From a checkpoint of a small image diffusion model.
Model: 9.58M parameters, 48-pixel images, arch dit, activation gelu, patch size [4, 4], layers 8, width 256.
Training: muon at rate 0.013, 8300 steps.
Data: trained on retinal OCT scans (Kermany 2017), 98430 training examples, 21.6 epochs.
Rows from block 5 of a small image diffusion model, named by matrix and row number. Rows with one number belong to one neuron. Each number is 128 + 24 x the weight over its row's rms, rounded and kept within 0 to 255. All counts start at 0. Numbers have three digits each.
After each neuron's rows are labels from the 100 images, of 14848 (inputs lightly noised), where the neuron reaches its highest value: "top examples" is what is common among them. Only what is clearly more common there than usual is listed. The data: retinal OCT scans (Kermany 2017). In brackets: how many of the 100.
# fc1: MLP up (model.blocks.5.mlp.fc1.weight, 1024x256), inputs 0-127
# fc2: MLP down (model.blocks.5.mlp.fc2.weight, 256x1024, transposed), outputs 0-127

fc1.489:156127132139166092109124104127121150159151157136166090148104102161109136103138143072140145156100085127136134144160106127148160119066127129113133133161169098128167127110124122098124145139116116124108120185148124139116110153153139132153132118102131132132113148104093082112129149109127112160131087115126086137135143120125137100113121158175109127126142147139135078087137144083138137078095
fc2.489:127099125106177130088129124131157125106140122117137170102160085193140130123125114159135132126124136143132131119063116138180139145044148145143107135115140108135154123107117137131126136147126128135146142092127129105131133151178173124132118114144142156172108114137106189112149144138146076157130097135103113147107132137129144112133120077129104085114127116146127134149118138108125151149093
top examples: finding: choroidal neovascularization (67)

fc1.212:102131148130145127128145131124128123140130116000143123129123162117130176118106125135180255127133128119130148124130118142096130136133137112122121132132153110126159125116121130134141057129113078117129144116123195127151130118083149123092142090112124107121068155120127118129126120131125143105098135125210122130141131121102133121145151138145138116134110116138132132131125123126136106127127
fc2.212:098122143106111147144119145115144102139130124081061150118151130104135148132067129143101126112118131130114113074119129114139112111130141098124139110152085140169127134102130130150125104121147082136164167116100077151103130175109150129141165109110142117145118118103126138115176099152138150123127145179134153112120149129164109134116126125090107138170118118085111108134108162132162127157147
top examples: finding: diabetic macular edema (35)

fc1.290:115134111127154112116111131127136135142137116128132144134135129151082162103143107143165164112168100124138145111171140176156113129109106089125084127117162119117114142100125130121101123135167215131140113131158150156146122121163107123120174131143140130132079127140114114184102100103110123091158148144136144118140121122110163121107151063140116110136113126103150108123078134152132138109111
fc2.290:169123121082158125111134107129175135093105098120147137089115112120104135079083103137119141107166114154137134123150138142116148166140157103126044141142118112113163164138111131151124128110142138128136167085136143130135117149149120130134128160081110133144139176154126111142134128082095128154135099144125125122139130124155164153107161119155102126147185133144116110136149166133138106112094
top examples: finding: choroidal neovascularization (82)

fc1.366:138103117122124143129136136131072158150100115129081087140142136088111164108103123123130169145125146161142089095174119117135142109072151128148099105102131142156133095154140149120122129128146143119156120156111147106101087110107157118130096149170127112119122116108136157113124132161189145109092124131136173129130113111148135100083107168121123133135094119137116124131138106145089137129145
fc2.366:152111130149119116110154157128114112097174118125142153150141138141101141098151160155110137080146126126163100089128116127089099147134151125123119126117145123089129138134124162138130136118132120118098119170111115110126137121141096161136139131140103145052095169124148101150142120135120118124139109135117096105150149108126110204133133141131113068107118114113179155114125147132177113164117
top examples: finding: normal (99)

fc1.645:105132156170111115147109135231137100105108108156109109168125100114147106174117120121120124137136159129141140082135126141152132145145106105109125147150147130150172134127148139084145093100181122178181125164103114102165102136157155159102145130093160121117145156130162173158132123126080123109131102164170108116124108101138137117133164093151101114149126168097188146096139099095112152137108
fc2.645:149148136096117159079165105164136147140110103136136128151137151137069128159118144118112150152119119152166143117120141125170111137162160148166129122134133126154098118136152139123114163075143112123118188147141151131122133137150113127121133165095102090102109131119087139154134115129119154149137156142121141130117109113101172130114109164111136129115130108168093126163124108133110145124113
top examples: finding: normal (80)

fc1.597:116125126158124133118188099122173099133102099121120117139126136134143107106142103110150150077111164103156131190149120139170129102110120166162112117164135132071122115168121135148092149119130118179103115104117123135187133151133118126133168122147164153112165129088147132108140130144162137100156152135141187101119140142107116157137116173164155116137175117120167112115107148135113096111107
fc2.597:141102129119124087089178157160123144136178128111109123154092106141121116177130120132138115117122130111171195140108097132115106191102089106163083132115118108121130157176158142081130119133086112115089133160134137143079129122105122087113116165185135123138126125092094120142137120115143106147116090143110180106117103102143116164142105176126134132101148144102139156125127139143117108139096
top examples: finding: choroidal neovascularization (61); finding: diabetic macular edema (32)

fc1.294:136121187157151139128139076116140142147151122099129137118134121146145161081124123110140087123154109118116121158150104113141132141141158114120133094145128117127116129114135139121129205129117075143134092137113113112120099130140137132208132115148155129126163141115146113141137096167146120107090108182014127112158119145119146134124120125124138100131102137159118203149106118172143110120135
fc2.294:132118168110142120113128148144120129135150146115082125139102176123156141117113145146131115164103122119152149142111145149132110146123139127133123158136104100155147157163103127106142159111114074106087123134129137092102121156089142141193126124150124137170157077123094133134172146136115104142157125124077146124148101162148094150135079149161109121149088138107126182161098143149127128148133
top examples: finding: choroidal neovascularization (59)

fc1.6:119129101103109127170091120126097089109112129104129162159114097107134117110109100152120140094123160128074110142110150157096181175118149127156145187140171133111191102149187088129133130144106165162130134122154131162151157148133116165119118144146141096137128104137148205128123086103152128147130155110115120097130129124109115124154142134121115123106162102130139130124107127153097145134162
fc2.6:122149135172092106111102136123096143112119126131145104098119134088094132162130144114124159121141090147096054101175126110152103097165150127115098078132133103130183119164161158117151128175114130089137126106117132151099153136137144108126109106128134175134147111150146030103115115105124135128125117132119123163135124109127119105098131155135103150096114126127110132145131144110129167148157
top examples: finding: choroidal neovascularization (67)

fc1.424:164062057143127143149119161124103149119146135087135141074095152108119113138122119150102180116139121101145095134114115050101134130163116107132140113106077140137121122119117130177088142175102148156112128097147116123137147099113172104160175156156148149146132159087124140155145059127112100088125173116141115117109117073134102142151150124106111125123117143122115139153161077125146120113119
fc2.424:129073105109115114148124153082149119154110153122099120174144140121122084157160143103137122125136149125126120160123130145135138148152146087134152149128137156120108153125126112138111140143107143144140149129145128101154135086132184129150137139074123100090149101087158118135130107137092118158156153117100139172110141126108153136092108141168127130149128129106111137139191141115155123138135
top examples: finding: diabetic macular edema (28)

fc1.341:121115099126155137147125118113113114105117131113135112130102101159133172110150130144086172134154153088119135134138116158113143100143132076141113148098110137114136120075116168130166140136132255138127132134149155148106154078113152129118083152169106147112075097116129124111144090185143123102118118133148112119160109164100126095117122116125139150118113151139121148109149156102073163154118
fc2.341:143101117110142101100121125123137153138137150140147141138157157171124136131145174102137154137126102104111138109136116127147097153129148116118112126139112163142143082093108089106108167105154139125135124124119138109188136146167137130152102117122102119119056167100093140137129142145150131168138108140131133097085115148141122110111128136120141158112097089088114093107129120107123121108096
top examples: finding: choroidal neovascularization (75)

fc1.99:162099125121106085130144144168147125164160106106144147127090144090136161155124133126118140127112150117146111120130144108133133118121117134120099166110172099130088135145148124087102104167137114094123134087173124111127157101106094085130111134136113111086134149136132141108146142189101111159096104108175111096089142122103122161124186127109137107146082085139177127110130112139147097119098
fc2.99:118114117153168123148156167140161136111144065141137082140174137134130117127152095131123130170133158116089098094141178112103137088114124123128071080097102127136142145127130133119150132134146163150129127149124130129144112128135162121132142156096168149102138147157153144140113122115128149155126093115150099152142116133174156149119142171115152080110090169128106130115148094119128122171102
top examples: finding: choroidal neovascularization (87)

fc1.444:164136123117136151139113152140158169121128099118085157125125139131114132111131152156124114136151115105144119123118097138103125145149126112108165130092142114098087182081136171147104133153131152108139121112141126134113078102157136071109148119133128125143138173169141132116114090143110094130109157157127176103118103136106130140122171185143116139165145145151138133164111112089138113149092
fc2.444:154122127106156139118101097133146120151085136126120120111153148140150110081150106093132125126139189108159131124144108108130117108154102108095111131110141140136137119129145148096127108129130106138084131157153128159132118105116109151149090099143125113166165133173110102143117113132140151158115113091125155109166129119143134100138147121092060135164111091177150194179131109090135111129137
top examples: finding: choroidal neovascularization (67)

fc1.275:124116119115154149142149093119106103167137095137111095134113116195159146099113097134133146158129158140096117103055159140140106166086084121154110140117141156118139138127131095127119128097136139158093138135094139118141103130143143111100135125119122086096091079107122129160131132126135143148129124144105116175107126207108112143136116147176131099134114144114123128141115177135101097141158
fc2.275:134096130135174091087114139139089106102115089126117129121129139153089138103159140110131153105137122123157147142165133136115132152126104150145155162134145139123125152153102148122118123109128131097108102116119143098145102148109138149120094148109096135112129096110108130111148128153147153123106117145151129146128126220146143155151123095128126099104114184159106121135149100122064122142170
top examples: finding: normal (98)

fc1.131:168126133115097136115179110128090120120110116152150153129145090125152127143089128137079109115148118142108165104155136139101163163107102103158115130093094127139142136141163105130156085139132129114099101189107128141136107128148124117147125120114132146126090103140116105153112093104161151122116132129067129143135111149143106142137095112155147178148107109129106142155125099179125107145141
fc2.131:182145129113104138167137127130170118126134126130136083137126163117142142131136157135131139126153115147133214133080169131161123134100098112144135131130159111145135215162127094123099110164138158157096140106148107162118079147101095132127124174165133166119077128116140142123141107121134072112085116144127121083117101169108146140106110151143129125056139132155154118137117123152136138097149
top examples: finding: diabetic macular edema (50)

fc1.101:125090129125140126162199116108129132147130150138180159107149120116113120140118152143141104143155118056154130114085085165148125164170134116158097145148133078124124132122126148132140159150109152151125131122099153151153127145160140098156131101111151088120142124140136137142138119121139132139113145164169090191116129140143123157146143135116092153150116127112189097120109087113138153148081
fc2.101:130138123122107112130205113139119104099160119118138125156143126094094136150112105123128125147096127088152112080180114116105117142146147140130130134123143130133160099135097120137097122128098133135125105126117138104114143129123140138124143101161143129068105102136144116151182127108201100144127127120144060092126141093104165160123125098125117105102113138100191138099130155140143160116076
top examples: finding: choroidal neovascularization (72)

fc1.208:126158133140106094131127139119114110098136151134117123109126122166137170146136131133189139089134148175188131138131142140132084150117084123120112094123107130136148186115161110147110136105079099137115130107139152140128132135114135119137182144144184140120169182116107119115134128133125152107143124175119125109113062145119095113121121137154129104114156142149124127123125149108153138150081
fc2.208:142124133131131118142131151163111153154125125134152153130152138155097132149110093072128127181117179142166102169106167113092158146137085111134109129131114155138122157128134099144164139106099132132166148144165143152178100140128117189110135153120124121126158120115142124110113122138116127151157133123105124157131097151137141128170110145109099141141115116140098132150107116120149122117103
top examples: finding: normal (82)

fc1.152:115129112156133102138151124132115127114118126130122122123077122124135143130128086104114149103131101162130094102166140153156117109154107145102116108112134164157152124150112159110182136121127129114105152122159139129133138152157124141137152121126111126110115108140089104131159104158117172136151105126147096076134113166097213132091142119109137157131180129148152188151118111179136143111112
fc2.152:139102146156164147112118131124109135105082125122140125119156143148109136116100170169147108159148141139113121135089117140154154145159166131102125197124151113083149098138127156141112116111150180160135141145127152090118115148137161131108137130158107089096134158146155190113149138123140090095135144107141112133131146134155105105152136117162108138121144151119187130136116171164150155112142
top examples: finding: choroidal neovascularization (97)

fc1.327:162135176134127111126127106094161165162107108139120151120092104113127089143185126086134084167124165107151113082091125145107117156131173104127112100131143138143120113105153130110129140136151146172124119147161141161123099131131144137140138139094105120112081143129155179124114104094105118133096145175106120119150172121143116145116098117101117177118093153141175158135111131145139134137172
fc2.327:127107143131151164157133120134170114116119122132149090123181114152106146148178168154123146117118100120142132111136127139136152134152100117112147162140112134105134123133169116171128137119111105061144099132079129153156110131104138146136132137142143119174097111101104116138172145125083122154117142121168174137130109127120157117106113156143135151108130170124190125152123113144125142128171
top examples: finding: choroidal neovascularization (75)

fc1.224:132132131095141090132108129124106172120139091131072152128124117132112094146144115123125160134125132099166162148127177119170117117157158146138151174123137127116116072111144102113078112130178125136150109164104111129139086099101136096096166138140117126158138089173115146088129124137120133118083125098109129055143113137123106138123136103109141144113098143104171139131117112093115101117102
fc2.224:142177125189144115129147104143117127176135117114158124119155146137176122132123146147118116133112170135148137106180120164107172145128115117148147117135119112121106133152107153119122128137069130089102097102108135154131135135137171138124190120120126139118130107157139091097124124141122156143138149126131134165100136084086171164105127143078155094177158095120149110097109174103091122142125
top examples: finding: diabetic macular edema (38)

fc1.207:139162099133164113127085133130068130109134111158143116080167126182146105143096114126132144158132112118111098136113134141152131150165092104160144119135115158118125168136137120136157133117113132129144147144094112105111128165112147187171125125117165098094053097137122147110112108128119106106075116145146126156090128141102095096123127125159139132149140120146123136189170158144122104143181
fc2.207:106126131101157140118081116141141081138174083127142152159064128184123123125117104100125139134117144109143146140167149127109114137173133130153111143132142143105104165145121098104145116131149133123117146126142130140120131126146124089150146115115123139105090117138150131134160143158150151093108146107118119140154152136127164109091126160128139116167139131117142157138140108103120112177155
top examples: finding: normal (85)

fc1.164:119124094107133123166109168115106130134113054129090122152138133169129091105120132109132144135123104138071176134091136117131159129141160146142141118079126116145170123162156133167134107111122147146134130138093131139127125174132141140118138108160112131114172094110078073147127090102106108076125117138198141129147081125110148098188118165112109107130121112139091139115090159125151147116137
fc2.164:134095127139163144125147111142117128162125078137120190113146115155070107060099124167126100137155147156084133140145152131134122125153125094121161105196144146119119113143131122164147107105080147113155120111127126120150100123136116105146126138137149161112153184140117152129119134145130109148073119128134129126096150105119080123111108072114133101133147132139125127132120077106122135116130
top examples: finding: choroidal neovascularization (88)

fc1.191:140123123114141133132124091138110116087148116102161116090133134138131118161088145164118116124128133102140181129133115137145165130143106141149138185114109144124121146160149120078112111099096053135094135124098115111126109146100124132146127116097155105113165127133063130120152145147140125121163119128134132123123100134160168106124112097157093170147090098158145110154139112147139110154134
fc2.191:131135127143138116146127166137110157152147099138143130150119133139141145120164092088134125143185126090150159096096075131145158111124080111123102072136114139139117187156167125176137117134086150132092129144170126148134094141095123097122117137126113180100168100142163146111101131120113107134164105115131159109122116135102105151086098113122085094109111160122135133110109165106140107118138
top examples: finding: choroidal neovascularization (93)

fc1.438:133120117097111140083143132119130104151121151120176110137110114111129154111071175137140093119140112171163110141101114108118112121118145141108143093108141085152184087111174150128096121136145151098141144129135127135104131149115118119124108132161141116102129168140115131103148139165060085054141117130136172135114119146129108147159126111114150146113120131137087154123142121124067125129120
fc2.438:138135110096124158156143137121114115089098103119112143132167144099166119111176159121124117123094125099100128116155105118105130107095105138068155119124128150104129114101093081134088132114107152165125165105129120161125139096151137083160105144113086067153147126129095090117134121155150134113168083147124119105143154123118114163119119142133136128070128148152114128067113102098160112091121
top examples: finding: normal (91)

fc1.12:150097122122126158131142134206113091068089139130146149110082105131127144174092143122133146177130122121125111128176109106142124112084131137118156103124124090121122076127124102122137121056114103098168117148114119161088098121109131157137132129135157164115113135163154157114123129123145117119145127141160132150132125147105128102123115169157131150145115138117128124111125120111127090131112
fc2.12:119113126153144095139154152097090100124129113107130129132114104138138136122148112137130121146113086126127147122066107124111115167105126150133150147166153142170128105128122161094153120118120152127104110130135137126128158116134122112127169083110113086058132136118123166130153122154109119116135127105133158068120119149116155114133105135133134126112150121126123126124072129076128116058125
top examples: finding: choroidal neovascularization (97)

fc1.519:123119116160154230143143130128133140099095148125127152163139178117088168168119171127131114121112184117110142120123158118160099095144110142147145120139159123141141077108159114147116100130108136147156107154111118134146102130080129145120136117108146126169123117146147168107121128144139153110141095149074114068142108138150132126130115130137123132124129141130127122166112115147142121101105
fc2.519:112106121162147063148116120155123215130136107115141124117147138149099130133134102101129097153115111137152134157095092122121117082132125160116167160132109145130092122102173108102100114172145108128133102078174150089155133112124095112140143120137121101138122147142137124133137099120141158181126118112096135142106123165100083101128154116113137129113097122151100104125126129104126127110146
top examples: finding: choroidal neovascularization (90)

fc1.4:166143136108120116149142110128127108155141159187137128151129093097167199123155144153135155172117103126093115097171073146126124141113138093165143102135089094147142147159138105136114146132080120123109104129150154123127128130146111147125065140108109106108098155145126165161148145142094113101104118131168149149119114100095140176098137143145093135123132137129116133093141166094140120121175
fc2.4:147113146162127164094126117121123135111132166115129097100132120097115125109141139129137132084149135145093129097100080127131085151127119143148130147127154103131143156120145155116131121143156123144137107110151113091132110140112120095115051174139101146101075122146113079110116096130104140155082060139140151159143119103123109167180106144105092130133131113126137129089147118108158116131169
top examples: finding: choroidal neovascularization (66)

fc1.460:118134116114135026108144134163114128122092114107146102147128123132139131119121160127085120107120130101118144159146121133146168134132142149085122127115119107131145129127109090125127133105129136117149130116114137098085139134111141116135154120132115127176142144178132092101134121178130092143123110150136053161115120126176084106103127155180140151143073140118123141124145128119107136152146
fc2.460:127145118134132034110091135140100143089120111127129149129104114122116090112129157138123145121144148136154131137181124149153130162117156129165142133128090148159159159129108112130126155136126128090145126128112123158148116138146127138143108130113125125123113127100119130125106146137150089178112116181153128144130096113099104096157142142140138055143175129154113125125152119106182112132108
top examples: finding: normal (78)

fc1.253:172095126100136103136140115123145181140139120106158097127123166114095144124149140134118089126145147094141101165165077117145116133150102123171147111119122099134193121126119126114106113150148128145121087110110122124130129161102126146121114136126143113159083122175151121143118116141170139179104097134136098076142169101129175103144170123137146135141137118170171096135106100115158107118088
fc2.253:133143133131146136087102134128089143113124095121116166100163193144138137116127150149136113130106108095104131128126118142129117131131123153106150156093104113161163106124112085146138138082112146131114168088123129103117129128088176114122142144139141120124119138164105116111195138118140159104127126139094101186168129130120113142185133139109149148142152122126156124165148148137141126138076
top examples: finding: choroidal neovascularization (86)

fc1.658:153123139130114161122110145119150168111141100122107104077123085116137112172154143133141120108124101166104142091179127109112148116094119133099149145140139162135137113136146115133140133115109092088093144145148127126133111150146112121114123151112131135102089101121164193105121142131180094153147109133124181141135122133144196119149114140135116163110131110140159121119129112078097132121119
fc2.658:133140127127151125144140118157097117143142141148132136136101092166167152164125133099127130132092133102122110095160130138125160095153145142119124153088118104133132159147158173121102136105090137105132137176143106150135124134129104090121158131125142129070107141090142130140179137118073132097150122127118155153164141118111110151122112117143167057126154172142111180108164145089118119106086
top examples: finding: normal (78)

fc1.494:128139110147140198144126127117114141180148152114134082146133143141142142080104126097115126128111102159154112140121133158098093112081139114107167120099132103128157155145162144151126125107122135146107130162099142130132201105115145143149108164116085097127126151136112105125124115115156099162176138139135120131133142168120150095133133095126111133145101117121151130106139144130090134153111
fc2.494:151155133139187117121149172101108066125105135142122182074111133141113119114084146126131136118086177178145092102196115103124109126094133153161151140112156123087105192124143126142117121137126144105119158120121138127121168136115101149141098120121086134139090090120116153126124111119141132133163147145131129128131135144120142129133111119134080138125101143131118107126135162126117132153117
top examples: finding: normal (92)

fc1.484:154121098112164082118115112156128136129110114115138122161121091131107142119094097144141112144144133112140070143097193105111120150165125119123140107151135108129132119126155084084111126110169141159116115141185114133089121148111118110114132119093137087108103186125139063106150122112071111178108099101132120101100147111099159125143140168141143139097195131155137131150136138165146123104117
fc2.484:111073100100117065117096106127145136103106117140139139159132156131131120094114094128122170166122148160146132118107119134141142096136126094164109149112129139131138110102133148128142122150120130151126143109122137121126132162149139124132113139145100143161126110129114127112138155120163126186127110136113151126134083105119162115181125112124108096136097160129155134138125109122109121119164
top examples: finding: normal (81)

fc1.428:136142139113135086147131135193126067112138133134113135173080108139120134166146137088137111143106160096158106133098148137099116108160139127103106168182154131142112085138137113124121109133154158121152116107129149136119114078149137121105186146141161144175154127090111111163088133161137114130120146172161148122147129126112184151122145129137114118175112110086118152143119132115139124155133
fc2.428:115100079133133112111112141148128103113133125134111088156126134150101119121119077115129111136094119127119124146161141125116114139117092149129166095143122147119108108116177136130118130131133144122099149143153123093129128129125145115123136135104166129148097149137167158127119140155169148140126140097127111138112140099108129075108113143104106137138097086145133120168143136091085114136132
top examples: finding: choroidal neovascularization (72)

fc1.269:141121061123123118128157101106131147106106145070131120126120092131147067137167140145057152137117125130129105142115138136119117139131158100145145153116152143147131106143117150125132100111170154129142128115133240147128116097111121148114143127088113125125115118143135121133124248115124105132114162152099170146121083132114142108154115094161125128122112154132142093130127119116095095115124
fc2.269:125162104123116138138148111129129144147132143118090138115159136118164102144158136136146156116147123127123146112142108108107129100138140112131188075123108113154137104120111132144125116121166161130137176155140092153162096117140102132139137132102098140124077113142122162133135191128099137126131167120103173124098099111177115106073158116083137114144093138143117124112111135144129103145158
top examples: finding: choroidal neovascularization (66)

fc1.93:113133119127118108097104116129132104103110111137113121118119151154143149124160138137118126123149102103120137112140089188136092106148137109116065144130101133099133139159164129083131159158174097109123117157142112102132153164102138124111120095068136125135129081117163147157132128118083167155133135112133140134125107114116082131167144126108123157155114157148115095137163117164108092144085
fc2.93:122149129152104133115118125114121128130127144149110139130122129170146099137116153118135132143145165128108172158138122157107146150153116128131134051111086142123124125125149152182143134140117165120160119138107130110126114146141146067119169121130143110153163109132157099135071151162141108130130142145102119115076118093100155130163140084073169125107132142169125117115099127181080125147110
top examples: finding: diabetic macular edema (37)

fc1.322:090121105151156156129142154128103101116082123114146093137148126220100137143154126111121093116127126116122115142102176148174152103094117086156178105130132128113148169086133136100091125073143141154081146191124136108163086135129106132149134131132137133129121170092143108128110118152090130126098100126111104107117096149164136103149101154103120150129118143137099132120141116133088112095129
fc2.322:132124147132154112074166155150151113107110065142128106111120107221082134114123159113131129137136140152157131152154125140157091114088150107109111127123125128142110128123110113142117125141134117140147138133132125150116098116149119108116179164116110124123143091118064147162160122114146131123119143112099088156084124149114137133113129110102139122160117176141085138130130124176155103149123
top examples: finding: choroidal neovascularization (75)

fc1.553:083104165201116108104098139107120149132114089145075133147120103121079110143095139105157095166126130131158143114138126123116103133120138116131129058108149111102099183103136110143137128119132115141120100135111138153109141184088158140153162138173099133088103092162142129122142137054132114151130121138150146164131143143108115127126067117110095139139133138082117155134137127126171184127104
fc2.553:105103126050133103100118127143118138122102102127148128160126158127128131111092108098137131079090082119175129081117141129137144132138117135125102183176133116093081160119135152100096138108111093101144164139174115123135129115118160150139119135164100111131132134170137107127142133152157192160147129136155115125112096142132171123138114117172096124119140124164141103111134126123159184127119
top examples: finding: choroidal neovascularization (63)

fc1.242:087142135128132160132138139117138126112113126150132135132154140144115121162106138125134113150154139113155135123181134164130141097141162135146128139146144170132125112132112102096127118138084099124154113093167165125089094087123141123202112086155120192099145136120089138119087133120140101125110148146101133089163127144147103129179120117145196116142152158131155117121147154136102116137109
fc2.242:110160115169143107108131077095126109123132140133110153152114097166127120081116103135122177115148096130120128119099165148141118127123129097123156137107163101150109129169118144098156130138117164130159073117063124109145080111135154097115151143130127094099147169078128115146140124144145102128111168099126119194111111117136173143101150122101176163153192141152144106099118104166111127111127
top examples: finding: choroidal neovascularization (85)

fc1.596:144134115127143124107165129073189127148157127135113143137135153137127144128160140136151116104119123138147123100168146130117126098114118162139036149113144125149141124112128106074135119116157140145137132101119124113144134132117108125120097085150080140130137140161112088123159121149144189112127130122148118150170090159114146153123125101148131101155137106119132092133132135171114129116131
fc2.596:098107135108094119135130118165112138140067124117148088130137118138098115127086106112123150112153150140112095135109147136138105141122179070111081129116099134122117143115115114157126128077110121134111186121132135105121122124139150165118155128156167128142103135079123131129073132126152146130127114165141128121124115137094145138114144134101115122098101107097122139112117109126067113112127
top examples: finding: choroidal neovascularization (63)

fc1.267:126139148122146106107147151161107098099144116111129143112187100100149126131152106129115138139105089143085135126166180086083145097117091153156147094144137103129117115131161130138133126139155151152135108125075125109120154120104126149120109098129127177156167169114136091099119145129188163119146145110134115155111167115139128108104127132142176118161134163081095113138138160123132126183102
fc2.267:120146127143139157148137106144144142164097144120107110134112105131116114111147146104118123158085183120079166161085138131107128106115124144147168134118129137103114128122132119095123137088150126107166160116167118091118083100123154094129132150136138109162162114142124145144142125155170121135097113121135127152128126127167135080128122153139139156145128118138140137088119104119093084154116
top examples: finding: choroidal neovascularization (61)

fc1.167:156133145144134122142136129080157114112118109141113143117124108145164095146113132095125091142123110114155116133181154173125090099160099135124151110158165137148124110166140127141076152094087130170133147145135168139128087073147136170128142125116111125126148101134108113154107136089129144094097114127104126098148122117128131134133138149115160108083151136159135129131171187164102156130107
fc2.167:139129112093185090119133145181159173141157121123154119151144157176109149140116094105132141148151124171147094127111180149174177143133109120145114096142113098146085108151102096133084135129135123113119159107142111138126116132111096140129099120129133115128062117120161114134115153105110149149121167119127120095116137143145169119141166196166122144107101104165085127136124157126123159078139
top examples: finding: choroidal neovascularization (71); finding: diabetic macular edema (28)

fc1.587:182138147116112139115112147117106133121094154114124084127147149158105115136092123124132108127168154139124123109177113122148114111100138108097117093112097119121132125113140168126123122111150123134110156093138119095123168128111130109119090150158138115106137102132144163108109119148137114135149123126135111142107149126141095124132150109122093127101107131106124127163129117119125099093150
fc2.587:139130124145103074117177161130118101126142176125124127154135143155112139120163111093129119130192150128111110102149154124087154155099132137148136104106148076119100101119108146093138123090155136119144170137152119161134112113114113143126122155168139120105096128087141103154163120142194134144113122105129096137154149107132140174150138157137081097125146116134141123211126115145154144112133
top examples: finding: normal (95)

fc1.714:094157095168137140155168094110144135125142132124161120159091113138114102104138127175126103128122136149099155139161146129157110112121127137131173192092081126108095114148158137105131111090095130129136080112139107130090166108177122151124115122103178132127116122147169160119147129155115121125153141112116163126109113099103125118121160130164116104168145159118110142131136146101073151126114
fc2.714:155131126170146109109100083172127155157123129137150141117152125135138148133096121104145131090106102096091091171145101135129120128094042163105138132145143122124072158140113086168139118130128124110105122116115133120115101114128164159118120125135095168142067124129098166156145128076115122121141163125143180132149139114087098071133080171139126106133147124114137143091134122105142137112109
top examples: finding: diabetic macular edema (37)

fc1.361:122137124123115107146123061129123149110138133167145151157158117119128118165166139119146096110149147133102143123097131149117118122116101137138135158095106120147145101128123109099110109139069122118105097148153153109110130132143132086093161108168168096153108104113121119132130176149125137119123083138105133123172059120133138103133144144167137108114135127128122107126125130106097147128121
fc2.361:107153128144105166107095182157138113134117128131123116125097178104118129131113145122131099127121124179100162165147136133133134145110097159153130109172162101120144092101132140126180121152105104090150100125106123109118148164120123205102177105181178125117108125138150122097144150132098123145115125136136124169105091105177114116152127166139133093104122118178118131091085149134092128131093
top examples: finding: normal (85)

fc1.703:128171127109171067107144151148143156141106119144132164107122144194154119127109124129124145130140103138134100067183156143154113081116149140143130092128093131129145105154099139146121131121148136150147088098114133120145099113137166147145132126123151149116126177176117107145131116142151090133135129153113141071108144098158105080136125109113156110094130089133133117161135131095099130181097
fc2.703:119107131116170138107083128110147166106157130141134090099134145145157127160131129107128129142125116144169096090129141126104119120164126083070127106128086125071115095097164178120111124148160157140150130109120113112142119161134123133149121128084117123129164113155144050087098137120138167152105110120132132144131144140143150114131128120140129139111115142118091128088127152121134139120080
top examples: finding: choroidal neovascularization (59)

fc1.259:102103089101125122168136105116109129117123118130171118131139129121186126106150161130115153123144123133123147135135103180121124133141151099141106140136113113129108150134153160090149153135101075116131140160165104085118137116137120110185148146117138136151136150119132152122148082119130112137141141120158122113108084117111125122099128152156126141144150160129153075125094146119108088113105
fc2.259:138120114110119116121085096133129144150138112125090155130130122139128132157086112108106123139183157121095135115156152122073084137148103126108091082103059142127133131125142140128117125132112163120148149148118106093148111112124184056128112131124122122101125147149108148119081138184133121138129130119138131070136120098152136130106126134128142117111124114127123145119141088126165163154129
top examples: finding: choroidal neovascularization (81)

fc1.666:104123114131125132146102160105138148084087134116118149123142110118091142090143112125129142174125107149096114088133131099140124093125131076143128157109140098128112100092114159104107150147165112126117135112131118104080146136115124137149076125133158131124131139122124083160124129094136165136099102116178116107135109176123136163146148146113130115151146151104098082150145148144138135155096
fc2.666:094146131153116104127105131159150087149093154123126090129131129121101131157131157133133121120108131155139133103132129129132098146129165093136136105145149144119129064125122126136127140165083128132115112155163138090118174157126185128129089115136141095150154073132190145093124131146167138154150140124129106113107153150191130165114139138122148132108165090106102117131137103132155132099125
top examples: finding: choroidal neovascularization (66)